{
  "arch": "xception",
  "model": "multi-label image tagger",
  "dataset": "regions of photos with short descriptions (Visual Genome)",
  "train_examples": 203450,
  "image_size": 64,
  "crop_scale_min": 0.7,
  "horizontal_flip": true,
  "cutout": 0.4,
  "norm": "batchnorm",
  "activation": "hardswish",
  "depths": [2, 2, 5, 2],
  "kernel_size": 3,
  "stem": "deep",
  "widths": [128, 224, 384, 672],
  "num_labels": 300,
  "init": "orthogonal",
  "residual_init": "zero_last",
  "optimizer": "adamw",
  "lr": 0.0034,
  "beta1": 0.85,
  "beta2": 0.999,
  "eps": 1e-10,
  "steps": 12200,
  "batch_size": 256,
  "epochs": 15.4,
  "lr_schedule": "cosine",
  "final_lr_fraction": 0.05,
  "warmup_steps": 610,
  "weight_decay": 0.0
}
Rows from block 5, named by matrix and row number. Rows with one number belong to one channel. Each number is 500 + 40 x the weight over its row's rms, rounded and kept within 0 to 999. All counts start at 0. Numbers have three digits each. After the name is the row's rms in percent of the matrix's.
# convs1: first pointwise conv (model.blocks.5.convs.1.weight, 384x384x1x1), inputs 128-255
# convs3: second pointwise conv (model.blocks.5.convs.3.weight, 384x384x1x1, transposed), outputs 128-255
convs1.224 096:491478424478532540494509532523529461508475529522446519536486581489516524497472503545461472468535465495417446453531502538449445445530557528490544394478498499521430532447557482561560563494456550487525473512530489485497548487469565462490504535520453530522502450479533517517533483512485546564434528475447547511447448504516499542514556529505450583591484513483498440494558457477506488510491
convs1.225 108:509519555474490532535448543468548526552388503516510575443465470541540480489452453491469524453442492453455534479493530416497461548571515469544493537499601525464521395572543501505509485470452506530455480546505499530453513515489453507463498489546555474621535487501522460527489420486464492543501475461456563479531473505496538520485620535518498478504426479553479513479473544536472637556530
convs1.226 081:520506498466460472484488484508568416486572498452441482533508519379544513485495518532461490510519482442479479554493520526512437474470510536487489592461550497443461495544512529475572521523431484496547519533512479454501476547427478513477598431543498454526475518540487518496511507467512492495521564540571482503465530496555514482406546461529534510546478481496430554494506469503498439517469
convs1.227 104:502539514537468389516446487489553517525543498517475501553482502527503487580440527494521492529605620441489435497521458470531476563554532507495441478496555503494515484503521502520532523480499472490492490529456506464482550442514535517485494546473515511559456478539491507544462478486508412531494523530528534575507442513488509536475509573568498438487481565519512528555483576460438510493541
convs1.228 106:493453559469475582497520469553481512479515480514497499504519510454454525437514468533538550583432516514562460474509477467504518506405494521593468479451445504570545466479493494628460444488400473528508487484491548459528553484482475501487480462541500561494493534457451542483472526491546442409503500442564496453503492544527542521444521478518507480509512519463460542457535521533466537519481
convs1.229 095:461488513479498517476502539491556486521552567590488444505496617386583481442438475520430539511526440475573492454443496569483600521517511437466492480515499556502450504518563476510482448554472482564499510439512524464478582398533446547490617540481523517419486476506471496475481487526476472458492512417509513463552442524454447444493490563482490480545527587507515585533497560524457585492532
convs1.231 111:493433511497453500490569474439482510501488512504526477403514504572491508506535513584580462486422541528467540424523526528594497589557549543525472474523459466476544502577451500481547553424465528483442519462478488471552500513474508465469489517565507579493450482473504476463577498526477510469515553501501503492492486505529502586526467509471477458474522490595457462437468474525506509523521
convs1.232 110:590532474551526471508532540528520516498537474459512397429438517492497569467426417501511517487534495490512537488502474464535545512483510505442531508430511548483533516533524506468473454472500377510497488515503597518521512546535551488559542509471496498466559442483462494473537519380447595521453467492529494531547528429500552457556527504512493474460555449438488554506485541524497631414514
convs1.233 103:464489455540492429525491445519512421516546539467537503552512508515454555533525529471478512457423425471514505480435519520484572539461494527526479480487532566453512460485505481522503486490477489491465564573573507444478558546512491497589491531447481519489487508527496465427506531587482470526526553497483433496456544477463557488506527505459491515507461501534522472438553528402536492418536
convs1.234 111:505544460554557439486512498504474496443498452482446528441520551487479503572522554463469503468501450408554487501502489516474449460506467457538426544474497509523513502549588505505518495502458531465569530430444480568528474506471489498480488473448463473488569499480527507542484509663516540524501510404449480547554543504475463515498537488494492468505496503522510577609484514501476497490537
convs1.235 090:472464477443511445513519528509544515440532531461456494468552574469529498470425481515595447520495499481521408447503526553465525545482544533480482579443506426465549485471473460496524484508518507493460438427459483481533434494532507529523468489454512490478513551515502566476508488604539535530549526504503529473568601541571540445537504512471445543461524442488512544527523569522578426454524
convs1.236 107:441523507553515456532447494579467524469517430503488471496516417510599454514481535533484483515535451518466470539575582476468474504470494482418523521470501468575543509465467471518429495516444522529553506485493522470518524525494557463515507523508505482511500455535500421463462455377612516476451540525508504465508523463579510492470522531514482518506478491446412499532479548505508539487491
convs1.237 111:445475538468514550507514491556476488431540515577492535569501501463466525482538570478481490546459429569486529548526502456449483480493518572567440440496523539494600477415457462526490529489494601544504515489472497522522523605450440488480555399537482503449504492466490529517470516492501509446523576499496456483492509503489528517521519452460505541557475499515501472544589510485475456566483
convs1.238 099:495470538497449512530460561585491503555477508526520492502492501567495473449520479610591453514430515468469491401502522517497433500531546490530518511511476434452502474533538518489517575489479353446489492461508519533464578511441572536493558473527517534540487509584509544502516471466574539531432529487535552487459539508632523461490448566502449483534551530473455462493496531567561598536507
convs1.239 099:487548500477517459487567462461518531483516498468473560514475490497512438529470534474444487453518514403534570489519533460523482501477509533520437525509497549525535490505545526541490507477515534533534504470414544431478552451519420556542480463530461483512510536506489509481495465513496515478434514471496389497458555516481535476429464412476499534477504457533525470468483537485467554514441
convs1.240 096:504486461475504540458492572525504504518440519457500537443557578482557492528584494404486555453497513585506523493470392496477511475496513499624556439471434541509468531500500538499550599481469519455473500474496495467539502494562507474488460424521466463512429484438514450457465542549528483452492535485460481509496480481443460548468514497386491454497493524537567498480489508420492477510490
convs1.241 101:462512478518557525498549502482484465466436430551533527482466476502487497468502530506504524529517509524479455467514502453530526502469450581430526576522443486564547485471501493537514488437492455463555444442431471602427499472460471472480524461544519564562452523510489508534527510485508519482511468507481508525559451475493500524491501452488492507511492504469514535479472414495489565510500
convs1.242 111:487525487521564535470473574465526544474473513520434527582511519498491485433579481511485487472499421473454453456472474521485520461478482478537475436475493559490565482496470498578479597508548517381531473506452523577565528411582509502527434478525480512544504526497448505488540497490487526503507556513495496420492468538498515505442545499528554510573483511521516488531473519455477516529472
convs1.243 105:507431504464491517464493497485497497396468517579564488546493531499515453470520523547492477490457492532487559580501457511519526539419494500511471432507501540490454479511525530499494472514541470599470490520456576523465508528455482493509482518494542521498477495588501545523522505484501535497517439507488548562476491489564419507508453522462529443475515548486453479510450408469488510532503
convs1.244 098:509490509570539519525488479532447481546547485496480532512493553530538478499449517515534495522483480576535484485510617479474513415500493483549503458540517458500490469462477409458508548466501520492532512485503441523527493535479464505478520519554534523562467442495490386535512467458543570493519492576403519569517571476550554398485484506494482486500487520518508566471517519551514493450498
convs1.245 113:492487550500503441517536499523486556529481514504464447421502495462500519531474559505501484533535489552469472439471503476447512503571514508454541571515506493517509519509446492456564464438429492472570493482518467466473533480492491502588460501535534587469511491450522498434551476545523512524486543497492523456496516492582486548542540506488468515571517501511491534529555563492489471492567
convs1.246 085:496464484497519502517478534460537530461486498464520523531464510508539542488472464508430518491546528467513481488509520483514479589506498503456552529472521509483492501482482497601461535512515517509503478517516488463485456431579515412480548565557516455524480472541499546476520519465516484495476447485508547499516535499477538495455450524530488514496499505489543550462546560450456509488530
convs1.247 091:520529498503504491488479544551445486423508428429484492495537472476550516533481483403505500518487528500521474500496521547493515495520467522530502591498514492539518545495504527507563484457470469491569541512474500523478446458465507518491406478469523511530465467471494538535488504554555535409510522444548534497519489487446564432529552493501487451482515528480519466528561520455548492512587
convs1.248 100:511549530535465491495448450482482486433534560496507517506472512451488536521476465440469533561460493545472529413529488505533506526436521501467432532518512511469440532458393447483480504514450510480535507551539560487496471537533490477526516596457510576517459444470463473514494476567482492484478557534508484465450523491488611436462442528488521470476499443510535574505461496382430474462500
convs3.224 097:466478500421580508516466507592491525557458528466538531492490450502494586513492476492453544484479461513482505474545502475459552502502474559524521559551460498443502554556607539441550522552517557507490527522534542536457497504521458559502491566519533513515483481457475506570519529480506536473453508516541474505537537616487506549481529494456448543466496519530499494536458505570474524549505
convs3.225 103:509470506521555497479554462492453427556528522528555534566526537519540552545544402509453521516513512536563509486446478515500541467455483501451466507498522530532505478545468451472452536538457437513503444483513468539530480468475509530493558520475549483473507528498514524531483457476468543513479512458485493541527531466569491523530480497483464485434472480484561591470460463461487496440472
convs3.226 089:436490430580540499442518479528490459532506514556557484399475468507542550550483508539432519487484481508503451564459483441480477489457582533466567576449426524481478483389500477532446537497533521538485441485431547467528562474464471530529444477569478487478455536523424516531445482470481462434469472512453548519513517498589543471478487511510481494504480484469483526477484487429504494522542
convs3.227 102:543525507485507486442515502454515548527500468536538459455403524490458433438492570466479498490478474495477477482549528525543393515492542470546551440583537492532497472511479530527535491535458541490523475489523466473563491522513489455513461484515541511511467490557501450478433556548488490527494527493502523445512512466412541394462506454469507535508528576478438385553523530493507500491488
convs3.228 116:546437498585432497497503480522437445428526513516456555415430466494510478453541472452488505538558402551521488474492483520521512559573519501497484521509498448449506530487583561508594521444524517482515480494510559427493487518555471540432506446466492456484447435562629490526491509464455468576472559501459519449485558473548463513490511506518507516504589477513433506469495501538478544543493
convs3.229 094:502522497421529488499504477485463442492492558482493520531567486510579524532566470483471528495512506558528496494477526520531511420498506481460513491442482496504543498554606494491493480485522450517506500505589522504477518472529516527532560568502574501435557473476551511500506483459481551538479545504561533576560530476524462551548507452492472500392488410481553569560551491546473502456511
convs3.231 105:505585556543449487529524508537467494448503504448483484453443518457539531480477469519456486437513504547465491540459559475476467474547428488489469552474530561521582492533481494507517490452482530520525475502497490490520395471520464483540469553479486506522553484426488487524531483450451490480481484449618526496437485503459484528437506551418511438655526538549498521527533492567507514473556
convs3.232 109:479453491552502522508516524427428506510524492480460508475459507546520459454520526541476560556462546552533463565537504513542595526481502508532497471461563463540519469506493470435527537486447526517481529452456508473523497512515515472522531525528448497435449542483606432519484539430505563568498561517533445517561581507511505486566543466463448516575479491498502590412486536533501522455492
convs3.233 099:474496499444507509506521494516485581438470468432446452497478591391463441473481479529513487477550532445497472461446541551502486472492524472480504444565518540475565580462419517557500509543439490427573486486583509581543513487528513390443476454505499509486483509458521441501534522472503454479552463485482527472458542474556526541477531474558538513572444512592501405533420476520533489567518
convs3.234 104:494573508496529442533519459549505559478498462523473506512479472459513491502546510490484514488541467463435493483511500438506588493557488444484488554502481484506419572525503581542504489487467531521517477516517493489473506476510511485447453469527472469519424440590465478536493519519494530504528489498485478524472446510507512509521535513550501538438436473458482444499544494484533486624477
convs3.235 093:546497469470509402432476486457510505562492517465495441475550442489491502487505547494510445459522509489550478517476529525469544444443444544421514421489480502537556469502471462494355445482540469442512510457534494419514452506501503502505519509583544479493552518475500582533515523504481571501514536530420484558531528502516475465518529514513481493503551454429508495467500554470467426468510
convs3.236 098:518543528474455490532487522543519452497525485525526567572452502451482457494479539450488459577490441517453511491535484468508511547549543489482549465562417561492531541505485483464537445569531494527508475493451429534486516498497436472520520496444553435550528509552509444425429479534480498532497438538441542495431525546557494500473484458458492533397604408522445442498507501534504502558461
convs3.237 106:451433545488522537561524465388479495461483483529487574472442521437496467566471455561530469575504491528526463421531508494524493484460447573457555504508528544547450492574478556493524442470520488560568526534501510486522474478514532501532466482437491507418442484512450526554535457478531490458531476459460568465507474454530456499507460423522442433447524446509493475516527437445457428541520
convs3.238 101:532518464510553504549534514469504437473580472477516476501521463508514537540495460525515517596455476542471428525546397463489390487502502490502534560499531498528491505566532474546512549530505469523519474486480501454504579537406526482541515485540536556470374482518474503458524508546469488441534472527547507561525498496453498510548535455510558478508556505537479467519493459436608511497426
convs3.239 103:498553588563544489609511520514478483494521516483471443524397498517511437465467477451503501439497498465491508526568534507544542473447540512548428422462475462507523506457598480511518471434422542544503525511478464514499455482564428457476517457517454466464496485494472495498504486469469559463448419555510409511462449539455495440552541512538508468439515500517486445592527554526417557592501
convs3.240 088:469528549494424515551466519458499497462575470474482478449516545467436455514511464508511528480510493554471505630528465540549493493501488480549512555488480460590559579492499494463540608480451518544577491509524497483518513521487543514456494560504470517519591523452548533546532482508495489594446559551540485460480527497599519504565565435487482520608492513584481409468508575491476486566560
convs3.241 104:522430429422559514473475573439469543440536521453557471503501558468492531530494469541545472490515533460522460416585541588486517551464491546462525533495483450501464516495543470510475502539428515535515565492416487475584475524521522539614569548500552510472449469526491527462480406468468526522519575569401502443508518525534468462473510401469464521496560513488462515455504450475528502477476
convs3.242 110:486471481498484492527496555457549437556494490497537537458531411560526504543429526514461491516443479481487474442505550518429437455502509519432527471484515521461477505542411515515564460446539550436467546551532530549474552489489524470552432507442514500506503482520570492487524534504545498530472505482593533516490472484483510487483452444527507530516393520443500473523579536543497467507480
convs3.243 101:518526589513456493524498544430423531486508429537552468445471536472509494467602469533410536526507541529524550484511510462529468459485517520533461534457537504527522498549480536507467559471542513558459536466504540542483454496547487523576466488478502490490523492445524477510484489529473429540503507506444468511502494497533439497518591474513464472471474475558506443518471514509459484540491
convs3.244 098:476504545472480516508556529467509543546433517520475412469536520425526498534475523487466517425506512484521548476554490521466554485468498509542515516494598499536467414487466567563528510488500534556480482522473529499515522394512486526452494528463478424468511469480494532495619529474505427521527494514608584514531475506446522399498556527516482476514466517520557403528536576463519490561490
convs3.245 109:486524434517520510445524495451502507533461540496525433438557507476502496500463488471439515446562503553492564491446521521473503470484425522505470411464478526539571519556484446523538482437535490459474506474516606498502508543538444502532497526491518565484526536461546483484485465543493529486469499484553485515485517483483467508496519513515477471508507514515529491482492539428480499480500
convs3.246 087:523453437526451497601553541424563486489491523465510495484443413528465519564468426493494456481500484510504489531436518503563497400440540542485489491484438457469468467427527498523540480490570451502563475524475487410542473434522539480499467494517545514562504485524398502457483467512472494421513438498505501489489485499524509513509518537538505529430555459486512449493540450560482516492534
convs3.247 101:511533473499477520506496483486482486570430528539638492487533487488483535517555527539473513569527470538501545501462547477447472519491500501488488474450486502533533529503559474536504482527505492531552490516490569535503474488535485526477393500482539520451480459465473551483482529488567524499473454505494440495565491504542464622533414464475480483542489515496539476495530542377485467515488
convs3.248 106:490601542466493461466457481497526505548500480519543523548514497440464462491453511519474540513472480543514440548435470504488480482509527500459467450455501511535495622477591499484488533479422468495535473393556487548495590495504504429504531524513542550473557511518482529526580541459519451484472548478441475477518477479508519558513462452497523479528530463460486549524529469467458508456553