python train.py --model="multi-label image tagger" --dataset="regions of photos with short descriptions (Visual Genome)" --train_examples=203450 --image_size=64 --crop_scale_min=0.7 --horizontal_flip=true --cutout=0.4 --arch="xception" --norm="batchnorm" --activation="hardswish" --depths=[2, 2, 5, 2] --kernel_size=3 --stem="deep" --widths=[128, 224, 384, 672] --num_labels=300 --init="orthogonal" --residual_init="zero_last" --optimizer="adamw" --lr=0.0034 --beta1=0.85 --beta2=0.999 --eps=1e-10 --steps=12200 --batch_size=256 --epochs=15.4 --lr_schedule="cosine" --final_lr_fraction=0.05 --warmup_steps=610 --weight_decay=0.0
Rows from block 8, named by matrix and row number. Each number is 128 + 32 x the weight over its row's rms, rounded and kept within 0 to 255. All counts start at 0. Numbers have three digits each. After the name is the row's rms in percent of the matrix's.
# convs0: first depthwise 3x3 conv (model.blocks.8.convs.0.weight, 384x1x3x3), a 3x3 kernel
convs0.0 072:140152146159169112073107085
convs0.1 107:090110086079102082122108125
convs0.2 088:155089142132075120133069106
convs0.3 144:177176176139123144111101100
convs0.4 037:119182161154183149153140113
convs0.5 084:079151140101114166068119120
convs0.6 108:146120132171153112193144088
convs0.7 091:106086114095073101121095100
convs0.8 057:136131174073096107087142104
convs0.9 149:158129185113091159144125176
convs0.10 101:116139147077116179112105178
convs0.11 113:150120092155091127106073086
convs0.12 047:132062096134081158115111113
convs0.13 085:160140184118148157079101106
convs0.14 112:103128104129134098092094060
convs0.15 094:099100132108131140162172190
convs0.16 113:066130085147153157099156123
convs0.17 123:111126081120110099091088078
convs0.18 091:116165127136141112078122060
convs0.19 094:166081131109106129185125168
convs0.20 059:201111151110165139135118162
convs0.21 098:117080147170147179160152141
convs0.22 081:191143119137071092137137117
convs0.23 104:108092177146158180107104139
convs0.24 092:128050093127112092145120127
convs0.25 080:181087166147130148136083108
convs0.26 088:173147183111081116125102107
convs0.27 058:101082062116107101127152140
convs0.28 089:130062122084083103125129144
convs0.29 051:132082087125160083126107085
convs0.30 105:081137133130171164079117094
convs0.31 112:143122109198161112085125106
convs0.32 099:134165153160180167142153161
convs0.33 099:092058092113147125130137161
convs0.34 091:156158105128123098099095064
convs0.35 128:129117081132109074100099084
convs0.36 132:109079086121128123169166166
convs0.37 099:152097103159129115162180174
convs0.38 089:165154200135144138102102116
convs0.39 087:107078130076085105128094131
convs0.40 143:095089087109096107098098092
convs0.41 091:113127077142167108106110070
convs0.42 077:180148176127148124157167160
convs0.43 121:141119105153144089205128131
convs0.44 107:101117091071089110099099116
convs0.45 114:141178139167157131123096074
convs0.46 174:094101096101095104090090095
convs0.47 085:079109097113119153066152140
convs0.48 102:120070109144079124150141174
convs0.49 109:086072083139107115166137140
convs0.50 075:158155181096102113175102135
convs0.51 132:148132134107144141196165172
convs0.52 070:094120131135143180139181173
convs0.53 101:101094077161130148147180140
convs0.54 107:132117096109089087106092076
convs0.55 108:122162167147181181144141120
convs0.56 080:161162171151157168133161159
convs0.57 050:107100134103099142075072112
convs0.58 060:170083112153078154128139164
convs0.59 047:106068102103098112106109085
convs0.60 095:139136075143138069137130079
convs0.61 088:117135146137141110198159176
convs0.62 094:139085155110090085169101151
convs0.63 064:159115151129138139189120187
convs0.64 062:077082076144118148125144157
convs0.65 121:169114182119130140177135170
convs0.66 114:112118133153189158135185144
convs0.67 089:105149109155138100079103071
convs0.68 121:104151091142180136087119083
convs0.69 105:145132150144182191147140156
convs0.70 079:126135060160157125102159095
convs0.71 082:147180141145163147082116085
convs0.72 133:088125075129105098092120083
convs0.73 107:119144079124150065127165102
convs0.74 113:108143135150180159163184136
convs0.75 100:093090055131115105116113116
convs0.76 074:169134180109121149177147161
convs0.77 104:089109063154134098140164123
convs0.78 099:096135082145169131175169136
convs0.79 103:168117176129098120110072101
convs0.80 079:124159157103131134081078082
convs0.81 122:154149138147167152172165176
convs0.82 123:165139168120071096164106132
convs0.83 127:090116116073099150171127164
convs0.84 089:051089094138129127144139140
convs0.85 107:095107079120084093098117096
convs0.86 115:142178160148171167108163137
convs0.87 101:140143164176134173185125129
convs0.88 095:168192166155141127144116154
convs0.89 085:168160157120072084139137109
convs0.90 088:137147142063096077102127132
convs0.91 150:098113174090111180103131157
convs0.92 107:090138143130149203134126163
convs0.93 096:119137128147169157071094087
convs0.94 099:091099098125101165156184141
convs0.95 115:154098123101155105148163191
convs0.96 095:154191145187116130118130105
convs0.97 103:144178163119119145082108081
convs0.98 100:086162090115097097095130087
convs0.99 116:154119186116112142176161163
convs0.100 067:133101109105075124097072102
convs0.101 117:062099100117165134112152158
convs0.102 087:073124110086113111073109113
convs0.103 053:135176136161164134077116088
convs0.104 124:130128147161163175150168176
convs0.105 135:108111119096102108075080093
convs0.106 105:065110113109128135157170170
convs0.107 075:158133174145115143158074087
convs0.108 091:105121074148094075105139102
convs0.109 061:102121083092127079128164166
convs0.110 103:095131108064104087097130108
convs0.111 092:174071123150098112158095114
convs0.112 074:121109188089095120088098132
convs0.113 056:125117140105057126125102180
convs0.114 106:143143094140111073112088080
convs0.115 077:159126109118093084159078094
convs0.116 067:118120094145086114114080072
convs0.117 082:111144147149150172160172178
convs0.118 129:123100132079080097107089100
convs0.119 122:159157154157167142165161169
convs0.120 112:116111068139164095105140083
convs0.121 066:087096097132115139093071100
convs0.122 086:178158176103125077127117116
convs0.123 077:081156118146165119096157078
convs0.124 097:097183150134128152085099091
convs0.125 112:092088119152154131169142184
convs0.126 082:061100089155113146110136101
convs0.127 089:185104116128120091167174140
convs0.128 093:176153090145107101125107074
convs0.129 078:183134088175142147109100103
convs0.130 072:111146113120070103073153102
convs0.131 106:142125078169140104130121064
convs0.132 125:094099118093071086144122152
convs0.133 082:132128167126177173087100099
convs0.134 122:071084078132137127095112118
convs0.135 108:159179110131120116088082091
convs0.136 099:131137151179142182106093093
convs0.137 121:137164137161198166130147132
convs0.138 101:140112090172121101177175132
convs0.139 108:093139097108144121151197159
convs0.140 071:126118176122152181127149182
convs0.141 101:153167152145135118078083090
convs0.142 122:162127169139147167163135184
convs0.143 080:155140142132078063164130117
convs0.144 083:168164184100110100128097109
convs0.145 106:137172109145152110077114075
convs0.146 134:165142114188134100180111132
convs0.147 097:116108118084099139153113197
convs0.148 084:120136111145094091104090065
convs0.149 137:079128066146167130109147108
convs0.150 095:118084132074078099124112152
convs0.151 147:163143167148157158163167165
convs0.152 072:118152080139149093087138077
convs0.153 115:166164156142180140156166150
convs0.154 091:175137166124111086120082094
convs0.155 108:117127091128162102184166164
convs0.156 103:087082067115097120116110132
convs0.157 155:154202147131155138120170123
convs0.158 092:124093133120057078147126128
convs0.159 117:135104123111079070117090097
convs0.160 067:165177186136118143118147163
convs0.161 099:124122109182122094174173105
convs0.162 126:110105078128122148172180157
convs0.163 103:110138110078096071111111094
convs0.164 107:169169103152177094128141097
convs0.165 078:081113115132158157161180161
convs0.166 094:104115081136142101105123059
convs0.167 086:132139094132132099110093054
convs0.168 092:124146149135153172074098084
convs0.169 110:142138172163161168159146170
convs0.170 066:188133147105082088149110110
convs0.171 071:132195106138162131108159088
convs0.172 090:104175092138152134087116077
convs0.173 122:171143173144149157159140178
convs0.174 065:087119105154177104109163086
convs0.175 117:090131063177143139127151112
convs0.176 169:147126143134166153177178169
convs0.177 090:117133147149145174161184169
convs0.178 110:130131184135140189139123172
convs0.179 108:080106090119081103117112086
convs0.180 101:161172145150111115168170168
convs0.181 097:102103080107114089161169155
convs0.182 114:128114116218127133105121143
convs0.183 112:100160074189132126112121105
convs0.184 129:128125115146143117084075068
convs0.185 138:149166157161154158162158170
convs0.186 060:185168189106116126138129127
convs0.187 108:108061074147116103145121129
convs0.188 142:123168104118122120079093072
convs0.189 062:137144157128122142134165208
convs0.190 089:191110097134085092127102115
convs0.191 102:138133145164189152123164171
convs0.192 152:082090089094089093125127114
convs0.193 110:092084063143123110136160121
convs0.194 112:119163119174185161124162114
convs0.195 076:127114148181189158139152151
convs0.196 063:164148093174130089171141105
convs0.197 097:161126123169086113185154150
convs0.198 076:180125140166129160146069122
convs0.199 106:130171189140153171096124139
convs0.200 101:090060078106127118130137125
convs0.201 093:162156173085140147084097136
convs0.202 149:127140120100091088085101076
convs0.203 051:066131161161148168122156108
convs0.204 120:157080140080070114127129119
convs0.205 055:163148073076118101160128128
convs0.206 105:184167130145139084153167127
convs0.207 087:114110105087080108109087086
convs0.208 119:109063080127136139162146152
convs0.209 082:101075084175142150118132100
convs0.210 116:124103089117104056130143096
convs0.211 076:144187118114158101093088102
convs0.212 104:101101110092101104161157182
convs0.213 102:118156089174168170142160139
convs0.214 114:104142062136148097096123089
convs0.215 065:118108129156172178142164173
convs0.216 064:107135111112100099081123063
convs0.217 112:181155177095123147166122108
convs0.218 090:190113165108092111163106123
convs0.219 118:137080108108094117190144154
convs0.220 099:097093081099087097102104116
convs0.221 126:165099160132087113174133173
convs0.222 106:070115109152134171126172157
convs0.223 100:137130194098083116150115160
convs0.224 102:088112090153167163083151133
convs0.225 109:169147147153134141097062101
convs0.226 098:144107136111075101170114179
convs0.227 076:087168176102109148122124174
convs0.228 098:135085168096122111158156181
convs0.229 104:153165137154147153168177166
convs0.230 079:123156096160176154125183108
convs0.231 083:098166104148177177112151111
convs0.232 091:142179165115189135097136117
convs0.233 072:076096088093113114091119099
convs0.234 089:156123099159138105175094077
convs0.235 086:091104101136169186109133160
convs0.236 136:105109090106093094098082096
convs0.237 088:090129098120123101140186178
convs0.238 093:095139092158196143103142114
convs0.239 109:169122159086094107145133181
convs0.240 136:207107130165111115114107137
convs0.241 136:140163127160140142082087076
convs0.242 078:104097072161151164108104152
convs0.243 100:127191164118130138074126100
convs0.244 094:157149149175164169158153156
convs0.245 068:124169124150165151083105077
convs0.246 093:139171195129135134121081109
convs0.247 118:091109082109106097106105078
convs0.248 135:177126156161129137174160169
convs0.249 077:136165179150155137092102084
convs0.250 115:094076133074098103154112135
convs0.251 076:093091093122114071154117095
convs0.252 092:161174178145161154144151154
convs0.253 081:119080142093090159095095157
convs0.254 074:144102080114124109179173157
convs0.255 094:117079097157111119128073089
convs0.256 065:129103171051125130133138153
convs0.257 096:122128189094192121123118127
convs0.258 127:104082085108109088124122081
convs0.259 090:123152135114120114080057100
convs0.260 081:167147134100103104085079095
convs0.261 069:099119088099135095143190154
convs0.262 101:118133135102131137153192188
convs0.263 107:099094099099070085120115119
convs0.264 118:110123117120113101096068072
convs0.265 071:112144106164167145110087073
convs0.266 079:184120165115078095147107129
convs0.267 079:106129076115105066091122126
convs0.268 090:105084110088101071105113116
convs0.269 091:094085068129083147140119131
convs0.270 082:091099052139138131150151133
convs0.271 089:175165174145098137094103110
convs0.272 078:164207161146142127132129125
convs0.273 099:088090065147141135152154145
convs0.274 117:156099149139093168090078113
convs0.275 065:170137069130105157160133166
convs0.276 140:113159110166168131080108084
convs0.277 111:124153133138155132084089063
convs0.278 117:141157182105142164133160175
convs0.279 097:142074065092133114125104125
convs0.280 134:136111137148135155172182181
convs0.281 080:092069078131158150132127152
convs0.282 095:123137191130119163152143183
convs0.283 117:141143167148161174162159168
convs0.284 055:134109104134132117198184128
convs0.285 099:107100095114129128188169165
convs0.286 073:194118144128122094137091085
convs0.287 111:108164083143136117079101085
convs0.288 098:144106173106087122160144183
convs0.289 130:138135140152146164173167185
convs0.290 072:136156183136165184105134143
convs0.291 060:159144204126135132111106092
convs0.292 129:151153158153175168142164164
convs0.293 119:150114174090081109157122166
convs0.294 096:088150075149177143116148102
convs0.295 077:128151093164080081091144131
convs0.296 147:082130178124133164110156174
convs0.297 103:176133191098091115129113113
convs0.298 102:078116088131124148076088111
convs0.299 082:166183147130140106111100076
convs0.300 065:164098151132112112197096138
convs0.301 099:150142094169137066158151111
convs0.302 166:138097159118103132161167189
convs0.303 104:164130159143090082182144128
convs0.304 081:152084074166110113170129121
convs0.305 114:160146161165177179141135144
convs0.306 103:110088107084099100166157159
convs0.307 090:159095168140098167090095151
convs0.308 095:078097117097107120112165178
convs0.309 080:168110103136085083125096085
convs0.310 139:170138183137159158160146160
convs0.311 094:132157161096098147152155188
convs0.312 043:172158143083124163138147078
convs0.313 086:121118081134112088107097068
convs0.314 090:122083141075095092145091137
convs0.315 100:162179159142161151089094124
convs0.316 097:183163167149095114117091112
convs0.317 088:174164137123092088176147117
convs0.318 107:172111162139107128155062138
convs0.319 111:170161162152170145152164155
convs0.320 113:107126086106081090107103086
convs0.321 070:122186111125153075103164137
convs0.322 085:180123179111086102160119121
convs0.323 083:157177136126163175137156168
convs0.324 062:107087155148136168102073103
convs0.325 086:085144104153170156101160087
convs0.326 094:159150186129100151107083102
convs0.327 067:151138140194104145156090097
convs0.328 087:088100098173152176097120122
convs0.329 087:133062112145084092149113107
convs0.330 059:180122113152107091186133150
convs0.331 121:112144115114109082097079078
convs0.332 093:159171158119154164167148167
convs0.333 108:104158112157190152094139097
convs0.334 084:182096141115112122158149185
convs0.335 085:138119134161148138194176156
convs0.336 108:113120150105132123160161204
convs0.337 093:083125106105098090098101082
convs0.338 097:158141146149162147116053138
convs0.339 111:103171086123121098079105095
convs0.340 116:169186178145103108143124139
convs0.341 102:150168166124148126068125088
convs0.342 106:184127150141080085163124129
convs0.343 052:066124132102177126136092100
convs0.344 142:146095158122088131176122182
convs0.345 093:173172176163138157136150115
convs0.346 080:090093121163136198112139134
convs0.347 133:103107099087085089092104112
convs0.348 097:161120086163128090119121069
convs0.349 085:162175140176149107121104083
convs0.350 080:162158147129102102110072084
convs0.351 112:145147103152151155082144189
convs0.352 125:154131194110104170123092142
convs0.353 092:155122133138121144214153138
convs0.354 085:150155112158139109081122063
convs0.355 105:094115076161148150141180143
convs0.356 130:146113150085064088130112148
convs0.357 070:173141144140119097126095061
convs0.358 082:138151148122108125078102060
convs0.359 125:103104090111104102104088074
convs0.360 089:118152101204158152121149136
convs0.361 076:092107150101130095144190161
convs0.362 153:148100144148084173095121080
convs0.363 136:159113154126077123176147173
convs0.364 106:192163188135132126124129113
convs0.365 091:173149086133107066152123115
convs0.366 092:077107088111142139117156183
convs0.367 063:174165151155180167112133136
convs0.368 080:084142138146188183131120123
convs0.369 094:137139161099085123095067109
convs0.370 068:082112103148194162122141139
convs0.371 079:122128095179183142169149141
convs0.372 060:088117129108137147137195174
convs0.373 120:166167168138178152148144158
convs0.374 122:124128136165172161173172156
convs0.375 117:086144094137176146080140097
convs0.376 087:069104107110160136121183115
convs0.377 052:160097161126162142169156177
convs0.378 136:163155166168156160156154157
convs0.379 071:063117105109102182134144132
convs0.380 120:130142129155153148171166190
convs0.381 082:116091105115122110158191169
convs0.382 115:115160116117136100085102061
convs0.383 054:126073169130111168143113176